python train.py --dataset="synthesized solo parts of chorales (CocoChorales)" --input="waveform_16khz" --num_classes=13 --norm="batchnorm" --depths=[3, 6, 6] --residual_init="scaled_by_depth" --lr=0.0016
Rows from block 7 of a small sound classifier, named by matrix and row number. Rows with one number belong to one channel. Each number is 500 + 50 x the weight over its row's rms, rounded and kept within 0 to 999. All counts start at 0. Numbers have three digits each. After the name is the row's rms in percent of the matrix's.
Before each channel's rows are labels from the 100 clips, of 14848, where the channel reaches its highest value: "peak on" is the class under the peak; "responds to" is what is common among them. Only what is clearly more common there than usual is listed. The data: synthesized solo parts of chorales (CocoChorales).
# convs0: first width-5 conv (model.blocks.7.convs.0.weight, 144x144x5, each kernel summed), inputs 36-71
# convs1: second width-5 conv (model.blocks.7.convs.1.weight, 144x144x5, transposed, each kernel summed), outputs 36-71

peak on: F4; E4
responds to: trombone; note F4; note E4; note D#4
convs0.118 108:440464567532463501431502509457487494516439479488477510439448487512429494542475498561478450513472518419459422
convs1.118 116:466469573562425502422529551429402512503458508454517511375474465451391405483433562567474448459512533430507514

peak on: B4
responds to: oboe; note B4; note A#4; note C5
convs0.27 095:467449486421504488455546579401448541637536446458522517391457545485533479427466477549591522539470556530515487
convs1.27 096:503441490496469483453575506390468506546510503405530563395498496451552552402474517559473501501524571443556448

peak on: G#4
responds to: horn; note G#4; double bass
convs0.116 120:574491456410449530430539519519479505473498513572575493445536523439546464388523573467561427440487547468584470
convs1.116 125:494537436493466536435598504535525483419435481524568476476507556517549445439472469447515453419412487468441481

peak on: F5
responds to: trumpet; note F5; horn; note G5
convs0.22 097:593488468456495506456527476507470543480535431500536482519464457456434520413495521467596438478598531473544463
convs1.22 093:473494502462434506553526457549493550467561427456592488491467473570488482499553532492518491446497545439579428

peak on: A3
responds to: bassoon; note A3; note B3; note A#3
convs0.60 111:453525533446509466572463519571441538518441442513529451503478460556481487490532483487489553479514497492477588
convs1.60 103:536490573499443471545485456498396495505462477530458494522599434576401520515551494536511473459489585444526454

peak on: F5
responds to: flute; note F5; note D#5; note G5
convs0.76 113:513421452507483498597461408583451443420524553556532470487517452530442497543621480420429468472487441500461585
convs1.76 112:602500493491436500548496445551513469427562567536499460557589539575406555538577521467480444458496459534547469

peak on: G4
responds to: clarinet; note G4; note F4; note D#4
convs0.73 110:509518493577506574485493528390528539470577588503502500452512587495486478586496480589499514496441534473504513
convs1.73 123:460529495581457544427481467382455478449562565454497477514422544458436463603452502525439461516543469395554501

peak on: G3
responds to: cello; note G3; note A3; note C4
convs0.6 100:562451471493494477453463382570555480508577596454442565376525517563491465521475562495437510594529472542495490
convs1.6 092:543449462476570463482498409544513461508549602506531587466483560505511626519527586488447604568511509555572507

peak on: B4
responds to: oboe; note B4; note A#4; note C#5
convs0.131 071:474456486483503550532623585478507440599394465518444423411435532505503468530534529548614548549451475535482540
convs1.131 084:541500504496472442459558567483457453540523386487518475435455490470579527500421409539437561554600548505549432

peak on: G3
responds to: cello; note G3; note A3; note C4
convs0.97 111:561467495493549439455494489668633459508518488466526531471534487590533540478443535503405529615527501582508461
convs1.97 107:547430493496570400471472441601539464532459492479542618468554478476503621493463468471458588619485524561436374

peak on: F4; E4
responds to: trombone; note F4; note E4
convs0.102 086:470502587527478490514518497526531490488499407496483461533479503511430514582548484525506474508564568486509442
convs1.102 085:472474577499462468474551502498499554538483407474497506502502500519415435468502539568525459447621530513528442

peak on: D#4
responds to: viola; note D#4; note F4
convs0.56 120:527461551435519498698478486532511438477526527536464496496551520539524520452660485426543526467470544588458523
convs1.56 115:537474500474458446534451484465516452419561539496531468514556460556429539429565465472497470426513498554462399

peak on: B4
responds to: oboe; note B4; note C#5; note C5
convs0.93 096:486460512476481515499518546594451504525430421546529445465504442583543489520599494494441531540514474522498587
convs1.93 091:586464508486406397480547522479450460554442450562533485497546462572473577492498457524468529509519549472507395

peak on: G5; F5
responds to: flute; note F5; note G5; note D#5
convs0.47 082:494500488464515433560470515599476512423458441612612478546470456520579448519572479452441479526494429500485563
convs1.47 087:638503481538542477501467512591508480448418423594520517591624486575481556549508443482419494517411473455533420

peak on: B4
responds to: oboe; note B4; note A#4; note C#5
convs0.30 082:531495464449489478435585552461482551618533494485522522435515531520472557380428533552597508539442581503529490
convs1.30 085:462468468491472524407512507381514517547497480417568531403473556444536551434362455538450542505514590478484409

peak on: G#4; A#4
responds to: horn; note G#4; note A#4; note C#5
convs0.104 108:424560474440551457500490611489535475486486503519605583546490534432595479434458463523541484511531426474454488
convs1.104 106:443570429445571418461519545462505462413455480490584560553492477442554508527446435403431475519464414425531470

peak on: G4
responds to: clarinet; note G4; note F4
convs0.120 106:470513537473442494403523494386417465503514596477453494491510517450466505460579573467473484459473552401487504
convs1.120 084:499479539442432476415564513382438496481521596499537464442477511474474454499526590528456513448525470440559535

peak on: A3
responds to: tuba; note A3; note A#3; note G#3
convs0.135 070:530494470454468507454447508507472539513502559569441474409553437667506498434503494517453526531472446555477516
convs1.135 077:505424522653551545432502472493477482548449487536462505400509479560583556429448436555397584535514498504497465

peak on: D#4
responds to: viola; note D#4; note F4; note E4
convs0.128 109:505475528422484544619458474511528487470521553563397494453586554479534494448594468414570509444441528623480475
convs1.128 105:518449511519470481507455422442509444430575524536496435460528459575459522368556421445455508441464466528452462

peak on: F5; D#5
responds to: flute; note D#5; note F5; note E5
convs0.13 101:509448442496513525583446456581499474424496409539525421490496457486488463573567435472520459480537472529444490
convs1.13 109:547487484517452491635446471548582537402528434514482474557582477564428603523533408430508458478478469516537452

peak on: B4
responds to: oboe; note B4; note C#5; note A#4
convs0.41 081:454471473515489542411528557405497515655516547471475462428462548490509488525449523507535502574476510527487521
convs1.41 076:527511462464428502387584509398426475585511555416506540437433492487548537489423517555456553528556579426557541

peak on: G5; F5
responds to: flute; note F5; note D#5; note G5
convs0.28 111:479508497442525458560478519610474517422444452613569469550485444594493481523679502436432542528522442483510566
convs1.28 119:623464542466474521506482478519408481468456461603494430539627430592437515537576498475496503486476471465542434

peak on: E4; F4
responds to: trombone; note E4; note F4; note D4
convs0.140 111:440463549472459524435491525416445489536512541465471511436457502441430494465502519554485463508480570418532467
convs1.140 121:469464566510396475396546521436427544495483536425551522390463489455418438493459619569486452458562523429547490

peak on: F5
responds to: flute; note F5; note D#5; note G5
convs0.79 114:523437464482471484492442460576482470464497544579554389503519422497495507553519540490451496471502502435470538
convs1.79 111:584475476502484524570468418610433507426562560580475486566558535582415580559586565461479485507479494485567464

peak on: F5
responds to: trumpet; note F5; note D#5; note G5
convs0.24 100:542447486500460514469491469561489527482511408498518452487489481418482552555487512472516378471574520503532452
convs1.24 085:425529490507443569548556529490500552451496472498539478448512466552512486536509563486528466433523560525540452

peak on: G3
responds to: cello; note G3; note A3; note C4
convs0.123 098:556458463498547458477464478639554503508546485505554599449515507596532518501413512497426539656503459551472488
convs1.123 103:491436448514557441484534471606555462578461541513518616480500506523540613466462531486430618601444497576452448

peak on: A3
responds to: tuba; note A3; note A#3; note G#3
convs0.112 112:462491512564456526435484447467480524469452489581507455424526422530545498561516404513414497547462431459478522
convs1.112 117:458492506629514526423492517452476495443463487577477494424475454535524463462464431515384507438438486490448501

peak on: A3
responds to: tuba; note A3; note G#3; note B3
convs0.121 097:481482506469444489426448485484466560525554535594574510471517440510550477361494425475507501483469393469541488
convs1.121 103:472472504568526503466507472490447513495405468546561504439466427514553460389464427513484544467432463511468519

peak on: B4
responds to: oboe; note B4; note C5; note C#5
convs0.119 101:479452501444509488440573568452456515631517468528584558421454497527552504413473530542534538555540486533532463
convs1.119 103:482479450492466429473596487456449492527482528468559545438470467443536534432421504511447531524502556440500430

peak on: C5
responds to: horn; clarinet; note C5; note A#4
convs0.141 113:487474455438434478449458470407449524498577598498551542408489492485488493422498547495507454495537502455509463
convs1.141 114:525507467394440437440512472496458458461523622487644571451468525455505499434509520459508518467432448469530565

peak on: F5
responds to: flute; note F5; note D#5; note G5
convs0.50 098:485402415535494537479468451526401487436568498556539468491493413505470521519557460445433496533487430492502557
convs1.50 092:560484450522421446503498493554425516422528541520563517531565471542415524596566513415492421488455414472541476

peak on: E4
responds to: trombone; note E4; note D4; note F4
convs0.35 084:433467555511483444527488507527458524517467388447477466499483447497395465510552482468514499527579480468472518
convs1.35 078:463432578456471395556590532488446549566442429452491503465511409496415457477518561557546468448585579472541437

peak on: F5
responds to: flute; note F5; note D#5; note F#5
convs0.133 102:519495448447486529557460418610470470464442450536488430460459423458440469532523502478546475482465518458496551
convs1.133 102:600481590512477558626477473619517505500473507544451471541591569592424566533562546535567488468515567549504411

peak on: E4
responds to: viola; note E4; note D#4
convs0.75 086:509385442450461551555424408630566461428495520571451516423572478593570492548566512475448506518475457610446511
convs1.75 089:533403490551523518536432451534552448492589521565466525459550525536501572461519480502395520506478427580431440

peak on: E4; F4
responds to: viola; note E4; note D#4; note F4
convs0.53 096:574423501479539441611511469608642412504475517508514508425541501559544519497527475522489485597504485637408506
convs1.53 102:540416509493510437542506469608555454495560483463537602445540478491481629458521445436459608556501505614480446

peak on: G4
responds to: clarinet; note G4; note F4
convs0.58 107:490527421570483535471434469422479448410542613483431454519473517531476507562546525502446513469529473478515523
convs1.58 105:518505479558403526478514470423459485452595596465455449493447565515409461557531566486492521523504477444612534

peak on: A3
responds to: tuba; note A3; note A#3; note G#3
convs0.89 095:489502504465473498444506454458459572499530549635584512453560390559591485386519437477471491538507408507506498
convs1.89 106:457476459590535529454498530507458469463414491557567517441483476511514490458461391507428530436428402482478515

peak on: D#4
responds to: viola; note D#4; note F4; note E4
convs0.62 108:528518498411487481673487478611481455447499503569509475510552503553458501492665452411505534460485519561486557
convs1.62 117:560451531478486455559441457517496471450517502520547450515555485586444553489612464426534431418479470543493386

peak on: G4
responds to: clarinet; note G4; note F4
convs0.87 094:443488480470498506420489491390453480429540617462467511500465532478464508506509548506512547444496462428488491
convs1.87 069:513514448478449512450479499385468417460594669508478439483490505524501466567573554463463496520501447402547552

peak on: A3
responds to: tuba; note A3; note A#3; note G#3
convs0.61 091:471522498509481552451485426507443542439473571599442433480591433544550475494527414451426471524464397497509572
convs1.61 102:442493457599560569425464438459505482436515535537432450464505484603534459469489459482422529431472422508488512