python train.py --model="sound classifier" --dataset="synthesized solo parts of chorales (CocoChorales)" --train_examples=39062 --input="waveform_16khz" --targets=["instrument"] --num_classes=13 --arch="tc_resnet" --norm="batchnorm" --activation="relu" --depths=[3, 6, 6] --kernel_size=5 --wave_channels=64 --wave_strides=[5, 2, 2, 2, 2, 2] --widths=[96, 144, 208] --label_smoothing=0.05 --loss="cross_entropy" --init="lecun_normal" --residual_init="scaled_by_depth" --optimizer="adamw" --lr=0.0016 --beta1=0.95 --beta2=0.999 --eps=1e-06 --ema_decay=0.999 --steps=7100 --batch_size=512 --epochs=93.1 --lr_schedule="wsd_sqrt" --decay_fraction=0.4 --final_lr_fraction=0.05 --warmup_steps=350 --weight_decay=0.1
Rows from block 3 of a small sound classifier, named by matrix and row number. Rows with one number belong to one channel. Each number is 500 + 25 x the weight over its row's rms, rounded and kept within 0 to 999. All counts start at 0. Numbers have three digits each. After the name is the row's rms in percent of the matrix's.
After each channel's rows are labels from the 100 clips, of 14848, where the channel reaches its highest value: "top examples" is what is common among them; "loudest band" is the band of the loudest frequency at the time of the peak. Only what is clearly more common there than usual is listed. The data: synthesized solo parts of chorales (CocoChorales). In brackets: how many of the 100.
# convs0: first width-5 conv, stride 2 (model.blocks.3.convs.0.weight, 144x96x5, each kernel summed), inputs 0-95
# convs1: second width-5 conv (model.blocks.3.convs.1.weight, 144x144x5, transposed, each kernel summed), outputs 0-143

convs0.106 092:539465498473496497494466481491472486472463483514517512516497512518471476464511523509487470458500496490496478503522515510537520545469471519463520466507444475467523494443480465475509496470540458479508480526466556459484496515498511492477458488537531488476461524514494507475471502513503482509
convs1.106 101:517504475497500489512504388535497517553478482482471482505513441491533519525502519549507495497517525459500516499511586538486489525474512459501475505503527476470509514519501514463518514523511508507524489476546511489497524466514464486490527507459546508530478507460520507542475497489494479512504495475556511511509491460504509484495503526525514510500533450523487534525496524490496511550506510506514515481499495515491489507530489523490481
top examples: trombone (99); note E4 (89); note D4 (41); note F#4 (28)
loudest band: 500 to 1000 Hz (88)

convs0.76 119:468506476484485484513496470485491482508530464464451469485482458462549421500506479478494508495481483521458491496476509496505495497520505482519497494427496504508476500513491506497486473512469481443494519491518491451489519519448470505476526506472444493501486489523511516517512487506463452510
convs1.76 078:493487495493472508535534564489507499509476487512516496497479529482512502527473514495486476468563502503493497485485453512506542503490474508524501508483401501516517511492515516521510516492445507505483497541476488525474512471493600498523494493544454476463491514511495503484501510510506468500494500510482487483495524501502529532507489466470505468490449557464503490466468478452526505521508470506503513523487479509497531498521515472537520
top examples: trumpet (82); note F5 (51)
loudest band: 1000 to 2000 Hz (38)

convs0.52 167:481509498510486531503497521500476483506502483515505514494514510520452464487479514512445494492428532551475492494481491508467511527496475523506510490529484519481500522454508485497495531535503418465498451482456512508484517508504524509532501492534536487485480513430481475497544496510480522510
convs1.52 113:493480484527445513554487492495497496512443538490491473493507488456505505520498523526478494504507514493513471522468516507454497511497466482522498489543519494483498491503503493461505515542521499495472478479574515507468553469492503503519530508509580515510483511467497494504445497503521515510448452455513498472458469491525533463488478493508494520466500479537438529505513474547501551482519496502477508498476498501464507493502501504508515
top examples: viola (95); note D#4 (32); note E4 (31); note F4 (29)
loudest band: 250 to 500 Hz (93)

convs0.16 074:498480505474501517445517472530474454544526506493470468492509467493516483518489458490530462479484469497477445504521471514477477461500505449539479532455513506502485456505474513456490491507479487506502504518524482462486486493458487486489460494493440507495471515521467527502538500478528501494
convs1.16 076:484457452479498501508557529526538496487509468488512482502485437476469499512433503486493476492488485482484477488487478493504484478470517514551500515510519511520519512464499467514457511497519527477449514516480479487455449487471523520514523463501525499521473500511471496474475530495496486481468548513487468475473511495498527496515462523475468540447512499520502487512459505538471515559509493507484529519501472509520493491529467508562497
top examples: note A4 (70); horn (67); note B4 (32)
loudest band: 250 to 500 Hz (77)

convs0.69 102:483511485472507487511506482490461469492505485485429442490486504481508488472501477505491523504509510518445497484497503482506456470544505446518487505414496515533468507526485504489461464477471511489511517481489476480492510474470449490486524524443470505495483492525479541507486491498486484508
convs1.69 088:503492472521495503509486558510513490465507482525462503490517560502498464488503500466517516507534473473510505464493496530495533492477494518498489458469493552559489510505480497569516511521479503482495523550478479523536508494535570535509535512510468510487496503488499495481495553521480522508465550527472509492433513499520508496474435498465488508507510518500518485486476472483501473501519457501487472560489467507493488518520497489507493
top examples: flute (61); note D5 (37); note D#5 (25)
loudest band: 500 to 1000 Hz (57)

convs0.22 135:499408519484504477482472468521501496494486487505490479519467527545493491529459509497452490494508536522448486507515502527491511472515487510495530506528509510484491523466498510470453494499498496496494467492449490506523493488515503484475409490519534487522473526489484483485547517533478511510
convs1.22 135:524538463488491508536499509570476508550503499460484505484493454527530526518493482491485493500514497472471543462508494512487513549462488481471496485549506490489506525470478478476506494550471492497512497512492491527499514473492509511488498492453530531527497477480462457486528518507523557503481508495486493539468469497483445477508471532521488523500502518513505537484456469486487493543484479503520495499563478528446486494527513488449522
top examples: bassoon (84); note A3 (82); note B3 (33); note G3 (28)
loudest band: 250 to 500 Hz (91)

convs0.87 150:472460501491546488493511482500447469513488492480374458494484471496500517484514483496478516518504492505481469493486504469488471497530497472509476496416475468522505490506492524483483486500494480505472495481486471506507495508480473512513458510504487537485486513517468519512484481469532495496
convs1.87 131:507454465473488521465473536514471497498495482494449488517515530480462482502478473518508488510493474468481470482470560518502490489515502493487476485519493521560516488483463508523521507489471512470485491510480481527478445465453519517575563462496488508499501493446486517499451542523517533503472488497535472490440487498490479519541471515474478490487510529501452491483483506489461479501514508513490463542496499495504504511509510506482525
top examples: horn (100); note A4 (98); note B4 (37)
loudest band: 250 to 500 Hz (100)

convs0.10 083:493505546497488467504531513491456497488470530513519479469511499479428512504495539510500459498535457488503495545503466523490537475465502528495482461484474477504520474496485482461491495486505498536505487537495504470486518489497562454485496467531531499507489487495484457451451494479482506472
convs1.10 075:518454522503496471483488436535520486489473509478480510508542440499519528510494544548523554493498547472512514480508527528473517477472521428485471527498513493513523499482477497480496499495534498480497464467550491507487476486476451522455515488443489495499510476480508507508477521495558512503492502525535470477548456493522495477485529549520506470496497461490497493501519490537509509476483512505522512493470517510482513491494524516545510
top examples: trombone (44); note F#4 (38); bassoon (33); note A3 (32)
loudest band: 1000 to 2000 Hz (31)

convs0.80 082:505502500492531474467470468485488482510483508502439504484536487490497463510503512496485509507487491483512502481537491481516478547512503458547510491499477471494525479508470503425460503457501468551508489491495455456537507502480458507521473482521457485512526547492471514468472486474526519520
convs1.80 082:509461496498486504474504496475484524512487451507454462507533496497492508514493507510483462495507480515468492475484517480476485481475477476512504459525497500541524512501489474525484536484496473461500454454473504510509465482516493517542524449478509486508518495413490527510469531494476488498432511497539504506437431471482506513502458484480512540505484460498467500506489512444502521505509501508487501533529473531481519458506485475497509
top examples: note B3 (72); tuba (68); trombone (25)
loudest band: 250 to 500 Hz (82)

convs0.38 170:508505508487459511510513507480482484530528554501521521559456496514500504515471523476488477516518428455557505524492502459472528489483499490499514499506476504512508507461527499521553525497565486503463470475490472516507484482490510490535495498500518506511543500517539496518494485486545455489
convs1.38 127:488478593526544513487472524484561490493496497472467501511493493527480491498516515504510497497520524576498499505465491506467529440549500470452504532513514513500499464482495515508487485481528514501509510505499496497505473483492487507504529473496490532500521469461503495506516515485501503505471520559504502446526454511487493501497605506482490483534518501524539496480500488518556496498501505493535510505465494477520511486505506512473526
top examples: oboe (96); note G4 (58); note A4 (30); note B4 (30)
loudest band: 1000 to 2000 Hz (72)

convs0.79 091:489506515476490526524524495508492444487513473488578502480536488505471541486485535534539483495497490485520515502502527470476483544444472515472488464504486539493476513470462454491490522506482514521519449490479505475489505490505495475541493490514505524438497512469516527534524524476500490485
convs1.79 117:484530530492523491542502396479519527479503506545506525508509509484512465499478511488491483525525525520516511522503482501511495508507499505532467470494542471483507496502531536478505503516520510528498504467539533446481533512501459480456499514500565533501507513513495500501528427492493436515510455495508524505497496516520496474476509516495530455488529440508524545525513484500509518480525544495507489449494486493519493491512509500484473
top examples: viola (79); note D#4 (33); note E4 (26)
loudest band: 250 to 500 Hz (80)

convs0.132 088:479485467524526532474520504481451477496497500490409461482545435474506462499505446482535475528486456490508531481496552480492509484525518481496528520459486494483505488506488512471494509491490476461482480499465460510514482498485474477496540471505468514506516475506497497496507477481512490498
convs1.132 063:506474558471534501467482535482526485474502541526510477545457522528481478502460482502510502498478476539506465503497509514491486450502501469502509509488506490521510500481504487452485500485520501472518491490543444524489438478457526510516463463535485473499525536503461491530519521536483501512488522510528484502515521494437570526532502487475457488472513471459511474505472509508480505479495471520510537483482501474528507489516537512525478
top examples: oboe (42); note A4 (27)
loudest band: 1000 to 2000 Hz (31)