Weights of a small sound classifier.
Model: 4.19M parameters, waveform 16khz input, arch tc_resnet, norm batchnorm, activation relu, depths [3, 6, 6], widths [96, 144, 208].
Training: adamw at rate 0.0016, batches of 512, held-out accuracy 100%.
Data: trained on synthesized solo parts of chorales (CocoChorales), 93.1 epochs.
Rows from block 12 of a small sound classifier, named by matrix and row number. Rows with one number belong to one channel. Each number is 128 + 32 x the weight over its row's rms, rounded and kept within 0 to 255. All counts start at 0. Numbers have three digits each.
Before each channel's rows are labels from the 100 clips, of 14848, where the channel reaches its highest value: "loudest band" is the band of the loudest frequency at the time of the peak; "responds to" is what is common among them. Only what is clearly more common there than usual is listed. The data: synthesized solo parts of chorales (CocoChorales). In brackets: how many of the 100, against the usual share in percent.
# convs0: first width-5 conv (model.blocks.12.convs.0.weight, 208x208x5, each kernel summed), inputs 0-51
# convs1: second width-5 conv (model.blocks.12.convs.1.weight, 208x208x5, transposed, each kernel summed), outputs 0-51

loudest band: 500 to 1000 Hz (66 vs 28.4)
responds to: flute (81 vs 8.7); note F#5 (26 vs 7); note D#5 (25 vs 8.8)
convs0.0:090186116061144148088105090055131147119173119109115154164130104121169153057162162095135085105094097047127160139136131101125130084098161138133181154081153106
convs1.0:094158114042157170142130082100111109126156093089105115132130108130095097064185137109182062123083100124133205112103105111115120111160143118151170120125148098

loudest band: 1000 to 2000 Hz (30 vs 12.4)
responds to: violin (45 vs 13.8); oboe (31 vs 7.4); note G5 (25 vs 6.5); note F#5 (25 vs 7)
convs0.114:196142120160106106085116145170152059123123120142164117135143177148136138147039106140135159156112139133126075120125123165124121165154048111117077051163066095
convs1.114:086109118187116055113117142113116111089129154132130148109130140158108161109031128127135128158096127072116068099094098144062113130166086086120091144116102070

loudest band: 1000 to 2000 Hz (32 vs 12.4)
responds to: oboe (52 vs 7.4); saxophone (48 vs 1.5); note G4 (30 vs 7.5)
convs0.140:164073150180069098104178131168120107111121145150132115162100150182122117138087116188088182169174165191143074155130154152159099133123135106097105069141089124
convs1.140:103095155142085115121140156103117145082112133150086098151119121163125133128044136139110119155132125104122084106084127141087122133134159092118112130110052129

loudest band: 500 to 1000 Hz (57 vs 28.4)
responds to: violin (90 vs 13.8); note D#5 (27 vs 8.8); note C#5 (27 vs 10)
convs0.136:081108142118137116179067092186110113113143099114189131147183149085145163110118092132119088140084132088109145114125125048170119174086082152149129160143114098
convs1.136:091069115135122045120109139149106114108122116118133148122167132156130144098092068143137101108102127141110139162125101052110120136072118093145101167106142102

loudest band: 1000 to 2000 Hz (44 vs 12.4)
responds to: oboe (83 vs 7.4); note G4 (36 vs 7.5); note C5 (30 vs 10.4)
convs0.193:131126176202126138112162168166125150090149116162151138163129201164117150131091113152147209175165146100130098130139119132128111189128137171163130152150134122
convs1.193:095124109123110106123121124112118103121092135105120113104118108148139117137111119120113121121069112102111125078073100133077113120149146094119115094103135102

loudest band: 1000 to 2000 Hz (32 vs 12.4)
responds to: oboe (83 vs 7.4); note C5 (40 vs 10.4); note A#4 (29 vs 10.5); note G4 (25 vs 7.5)
convs0.103:208108098152150150122148136071164116133163139157145117156123164176094127120109104192131167157146145171133128153150092131100161097129130186147164114133123112
convs1.103:079117084108096145111149121110121091144128082135105112147111114151101115098112113155140106116091141135108106114116106130110119101141136073137134128076110128

loudest band: 1000 to 2000 Hz (35 vs 12.4)
responds to: trumpet (71 vs 7.9); note F5 (32 vs 8)
convs0.177:140186123175174124156156131145186131100177110123150172176185146172110135151096154157175168190156123126091178115113153175107156146155107086146179160146131139
convs1.177:062109126118064096137117151121089137106100116140077097100117113157106087115117096141103101089141111140111119128099091102106122131103149125104074130074104126

loudest band: 250 to 500 Hz (88 vs 50.8)
responds to: viola (89 vs 8.4)
convs0.90:141117114095140114183087123049142160143051156122128134108086156090133112127120126108061108081108149123113125133145133084182122114038110164135115104163095162
convs1.90:104114091090182125143176150086161144091064171142121098059146085100116146143120122132025107087102155128185105142139174096124128118074134118139077106125107206

loudest band: 250 to 500 Hz (96 vs 50.8)
responds to: tuba (100 vs 8.8); note A3 (75 vs 9); note G3 (31 vs 6.3); note G#3 (31 vs 8.3)
convs0.56:135104169172089133066138123130100077138105142167142084159103153149102136182069065162136137148148145164162083155142124131111139182109110155098109031141032098
convs1.56:132081126161091132100167131147101038087110133119109079143118113171119107136114139118101163147124105086112140121032088093131112146128094086156094089117048094

loudest band: 1000 to 2000 Hz (54 vs 12.4)
responds to: trumpet (99 vs 7.9); note F5 (33 vs 8); note D#5 (29 vs 8.8); note C#5 (29 vs 10)
convs0.88:133136078124088134138129074102115094138127134077131134090129146086117075111084125136122100144087110092136122089129103149125144132132057082050138072077095111
convs1.88:120176039122104118167120072083142117126159165154167164112112171154063101146113131153146173192117128144098105085125138166122145118134051129088122154118145139

loudest band: 500 to 1000 Hz (62 vs 28.4); 1000 to 2000 Hz (29 vs 12.4)
responds to: flute (96 vs 8.7); note D5 (37 vs 8.2); note D#5 (37 vs 8.8)
convs0.67:154097094109120083117123102060148062139178115124121146138124119131163097100084122135132140141105123114136082148120124135104131075139073126132127079122134073
convs1.67:159127123152118104126117125110148076187118114110115140161138154174177154134088117164159113140144125122107116135101111125124135100153083126133155136129167038

loudest band: 250 to 500 Hz (88 vs 50.8)
responds to: tuba (100 vs 8.8); note A3 (55 vs 9); note A#3 (33 vs 10.8); note G#3 (31 vs 8.3)
convs0.206:115096186118130145143138166135116171088092148155128086186142198123157159167135095128107159103172155119186086150141175083184140168110157172131117186147147136
convs1.206:068102112157142099126133120156109116083115190125112074102122108140143109156136174107111145122073066103119110101084108096114093107140126087199134136088106124

loudest band: 500 to 1000 Hz (69 vs 28.4)
responds to: flute (100 vs 8.7); note C5 (26 vs 10.4); note D#5 (25 vs 8.8)
convs0.12:093194107149129145174151117132135154099173103107168146085156175117069125156163151130196150151139142099143132112155083112142140182141121154126099144112145147
convs1.12:125098130079124110102108105132166138157120109118114077132082088107152129112151156090088068068105116110141134129110162121089107092144127117092122105174166107

loudest band: 250 to 500 Hz (93 vs 50.8)
responds to: viola (100 vs 8.4); note D4 (33 vs 12.4); note D#4 (31 vs 11.4)
convs0.124:201100122146111127154166098146129120159115142144079141100101165158141075142127123181105145175140125161120141134154153157165142089109128134052091104109078115
convs1.124:083122128134079115135151134126125137140061149152096108124113120152103122156092176124086135152126111111100105132094151140089141128109105081053052165077092176

loudest band: 500 to 1000 Hz (61 vs 28.4)
responds to: flute (80 vs 8.7); note D#5 (33 vs 8.8)
convs0.152:130140130095132148136146101143126137164136133141065130080100114094170100143202139117155130133143104191154143124163167116138147091155143109043111130142132136
convs1.152:130114126093110119155086107113100150157077129140066089112116132095116144144105181092144064134116078135127102140117135123136174101136119104078078161148160094

loudest band: 500 to 1000 Hz (68 vs 28.4)
responds to: violin (98 vs 13.8); note D#5 (30 vs 8.8); note F5 (25 vs 8); note C#5 (25 vs 10)
convs0.155:106194106155145164172087100177143100125122079091170136139167124098124124097118024121125135132072091107102175120125138082161167178067084083124153147155159126
convs1.155:112083108139114086133102154122109091088114092166131100093165159154122166091047045145094135115093118133126114155117132057114120129066108072117103129118107142

loudest band: 500 to 1000 Hz (68 vs 28.4)
responds to: flute (83 vs 8.7); note D#5 (26 vs 8.8)
convs0.143:086129171090111119069102164130146160123153122127107104131085155083161135107213172100104139064131130114178173116140142143123099120131165166135140154149135174
convs1.143:081149132106138134132118129114113152101097153110100088126096067110168114136129174070094113044106119086146139091132126156099071082141162104127119094154121112

loudest band: 500 to 1000 Hz (72 vs 28.4)
responds to: flute (100 vs 8.7); note D5 (34 vs 8.2); note D#5 (31 vs 8.8); note F5 (27 vs 8)
convs0.201:089070066071129095088129090088093122138158141099092111112144124071132137124139141105081101090117147097132083140159088070119122090116109153143171169071151138
convs1.201:066075084054125117114147128141122140154128167086142115142145087150132120141124113134117088082137153150118145126125097126126138132091108134179145150104188131

loudest band: 500 to 1000 Hz (66 vs 28.4)
responds to: violin (98 vs 13.8); note D5 (30 vs 8.2); note D#5 (28 vs 8.8); note C#5 (27 vs 10)
convs0.175:115158102165185140189131140207153121087149106151171148101213124121086170121085099135156122161144101146092128108125159085155182167086075098160163188142155106
convs1.175:142063097130067029112147161132075081119126130145104114123121158168098127082075095163128124085147139113105118134130109112080085143094085149123092115084052126

loudest band: 500 to 1000 Hz (57 vs 28.4)
responds to: violin (100 vs 13.8); note D5 (31 vs 8.2); note D#5 (25 vs 8.8)
convs0.165:107134110125149134098095136171151096100143113079212142134181116096149149081121110086159112117094128126094104154099120084124141157103073160177139146171169111
convs1.165:123080133125124084111089140173098095140121116078157144129151080158131145110121093134163123104134121125090162124133060098106105145124112139152121138123149079

loudest band: 1000 to 2000 Hz (39 vs 12.4)
responds to: oboe (63 vs 7.4); violin (34 vs 13.8)
convs0.163:154122113162147162089128101173128082101152101155171102148175153191137156091079082153161159157146110088104106128105056127115126160132132136141191122112119080
convs1.163:098097115111099111096147120139078097098140096131118129150133128180095118106135098162156096113098115109103141139111056126116101152154145074131139126089101074

loudest band: 250 to 500 Hz (92 vs 50.8)
responds to: viola (100 vs 8.4); note D4 (33 vs 12.4); note G4 (32 vs 7.5); note E4 (31 vs 8.7)
convs0.59:145077104101111123095129110076149148151094152116120114085045109106151098128108142127071128066102181124095107119157149116136118079064131172170142109133135181
convs1.59:146102087090109152145168134103147132129086146126126089128096098146066108120141138151062117086156144115199092125123148129090106121092142106117120080084128161

loudest band: 500 to 1000 Hz (65 vs 28.4)
responds to: flute (70 vs 8.7); note F#5 (34 vs 7)
convs0.190:090181128099137117134117159113150157158149136120134125120114161067103095092190142082113138088140126138126151083126150078175111083152160149139151170174169189
convs1.190:090130127044138134183110131113132160112119114098110105102115089100108115141144172099070083105085093137130129103137146106116103066154144073142117149169144142

loudest band: 500 to 1000 Hz (61 vs 28.4)
responds to: flute (71 vs 8.7)
convs0.102:057137132155141148162103095154121115118165095075143133139192106072118099124147158089160120155050086088126166113112107130137152153109042114116124160115150125
convs1.102:092087111128110081128078134129065084133140115096149130092144125149122143089108115089148141121084058094118106097110108106081121139114062088109105121180137107

loudest band: 250 to 500 Hz (83 vs 50.8)
responds to: tuba (100 vs 8.8); note A3 (50 vs 9); note G#3 (36 vs 8.3); note A#3 (34 vs 10.8)
convs0.20:154120155136131127108169145092167099119170149171079138170120199171130155165176165175157153156177152138214160149162145161125128142157120140123142087147115148
convs1.20:075099115149127111112114101140120107078092135133112102127123079116153099136080105129113114166072065090081120078063102101092114107125134072143087132095085101

loudest band: 250 to 500 Hz (89 vs 50.8)
responds to: tuba (100 vs 8.8); note A3 (61 vs 9); note G#3 (32 vs 8.3); note A#3 (31 vs 10.8)
convs0.48:080167201111115156106124136162082148155169116155129093130095109067154136155160155134122120119127141159174117137174183087131149150139152148061110110155109091
convs1.48:069098140121089135098100135134086120123124124118099079123128094105157107140105200090106122095130091112143108100078098122124078140137075124130047122170123080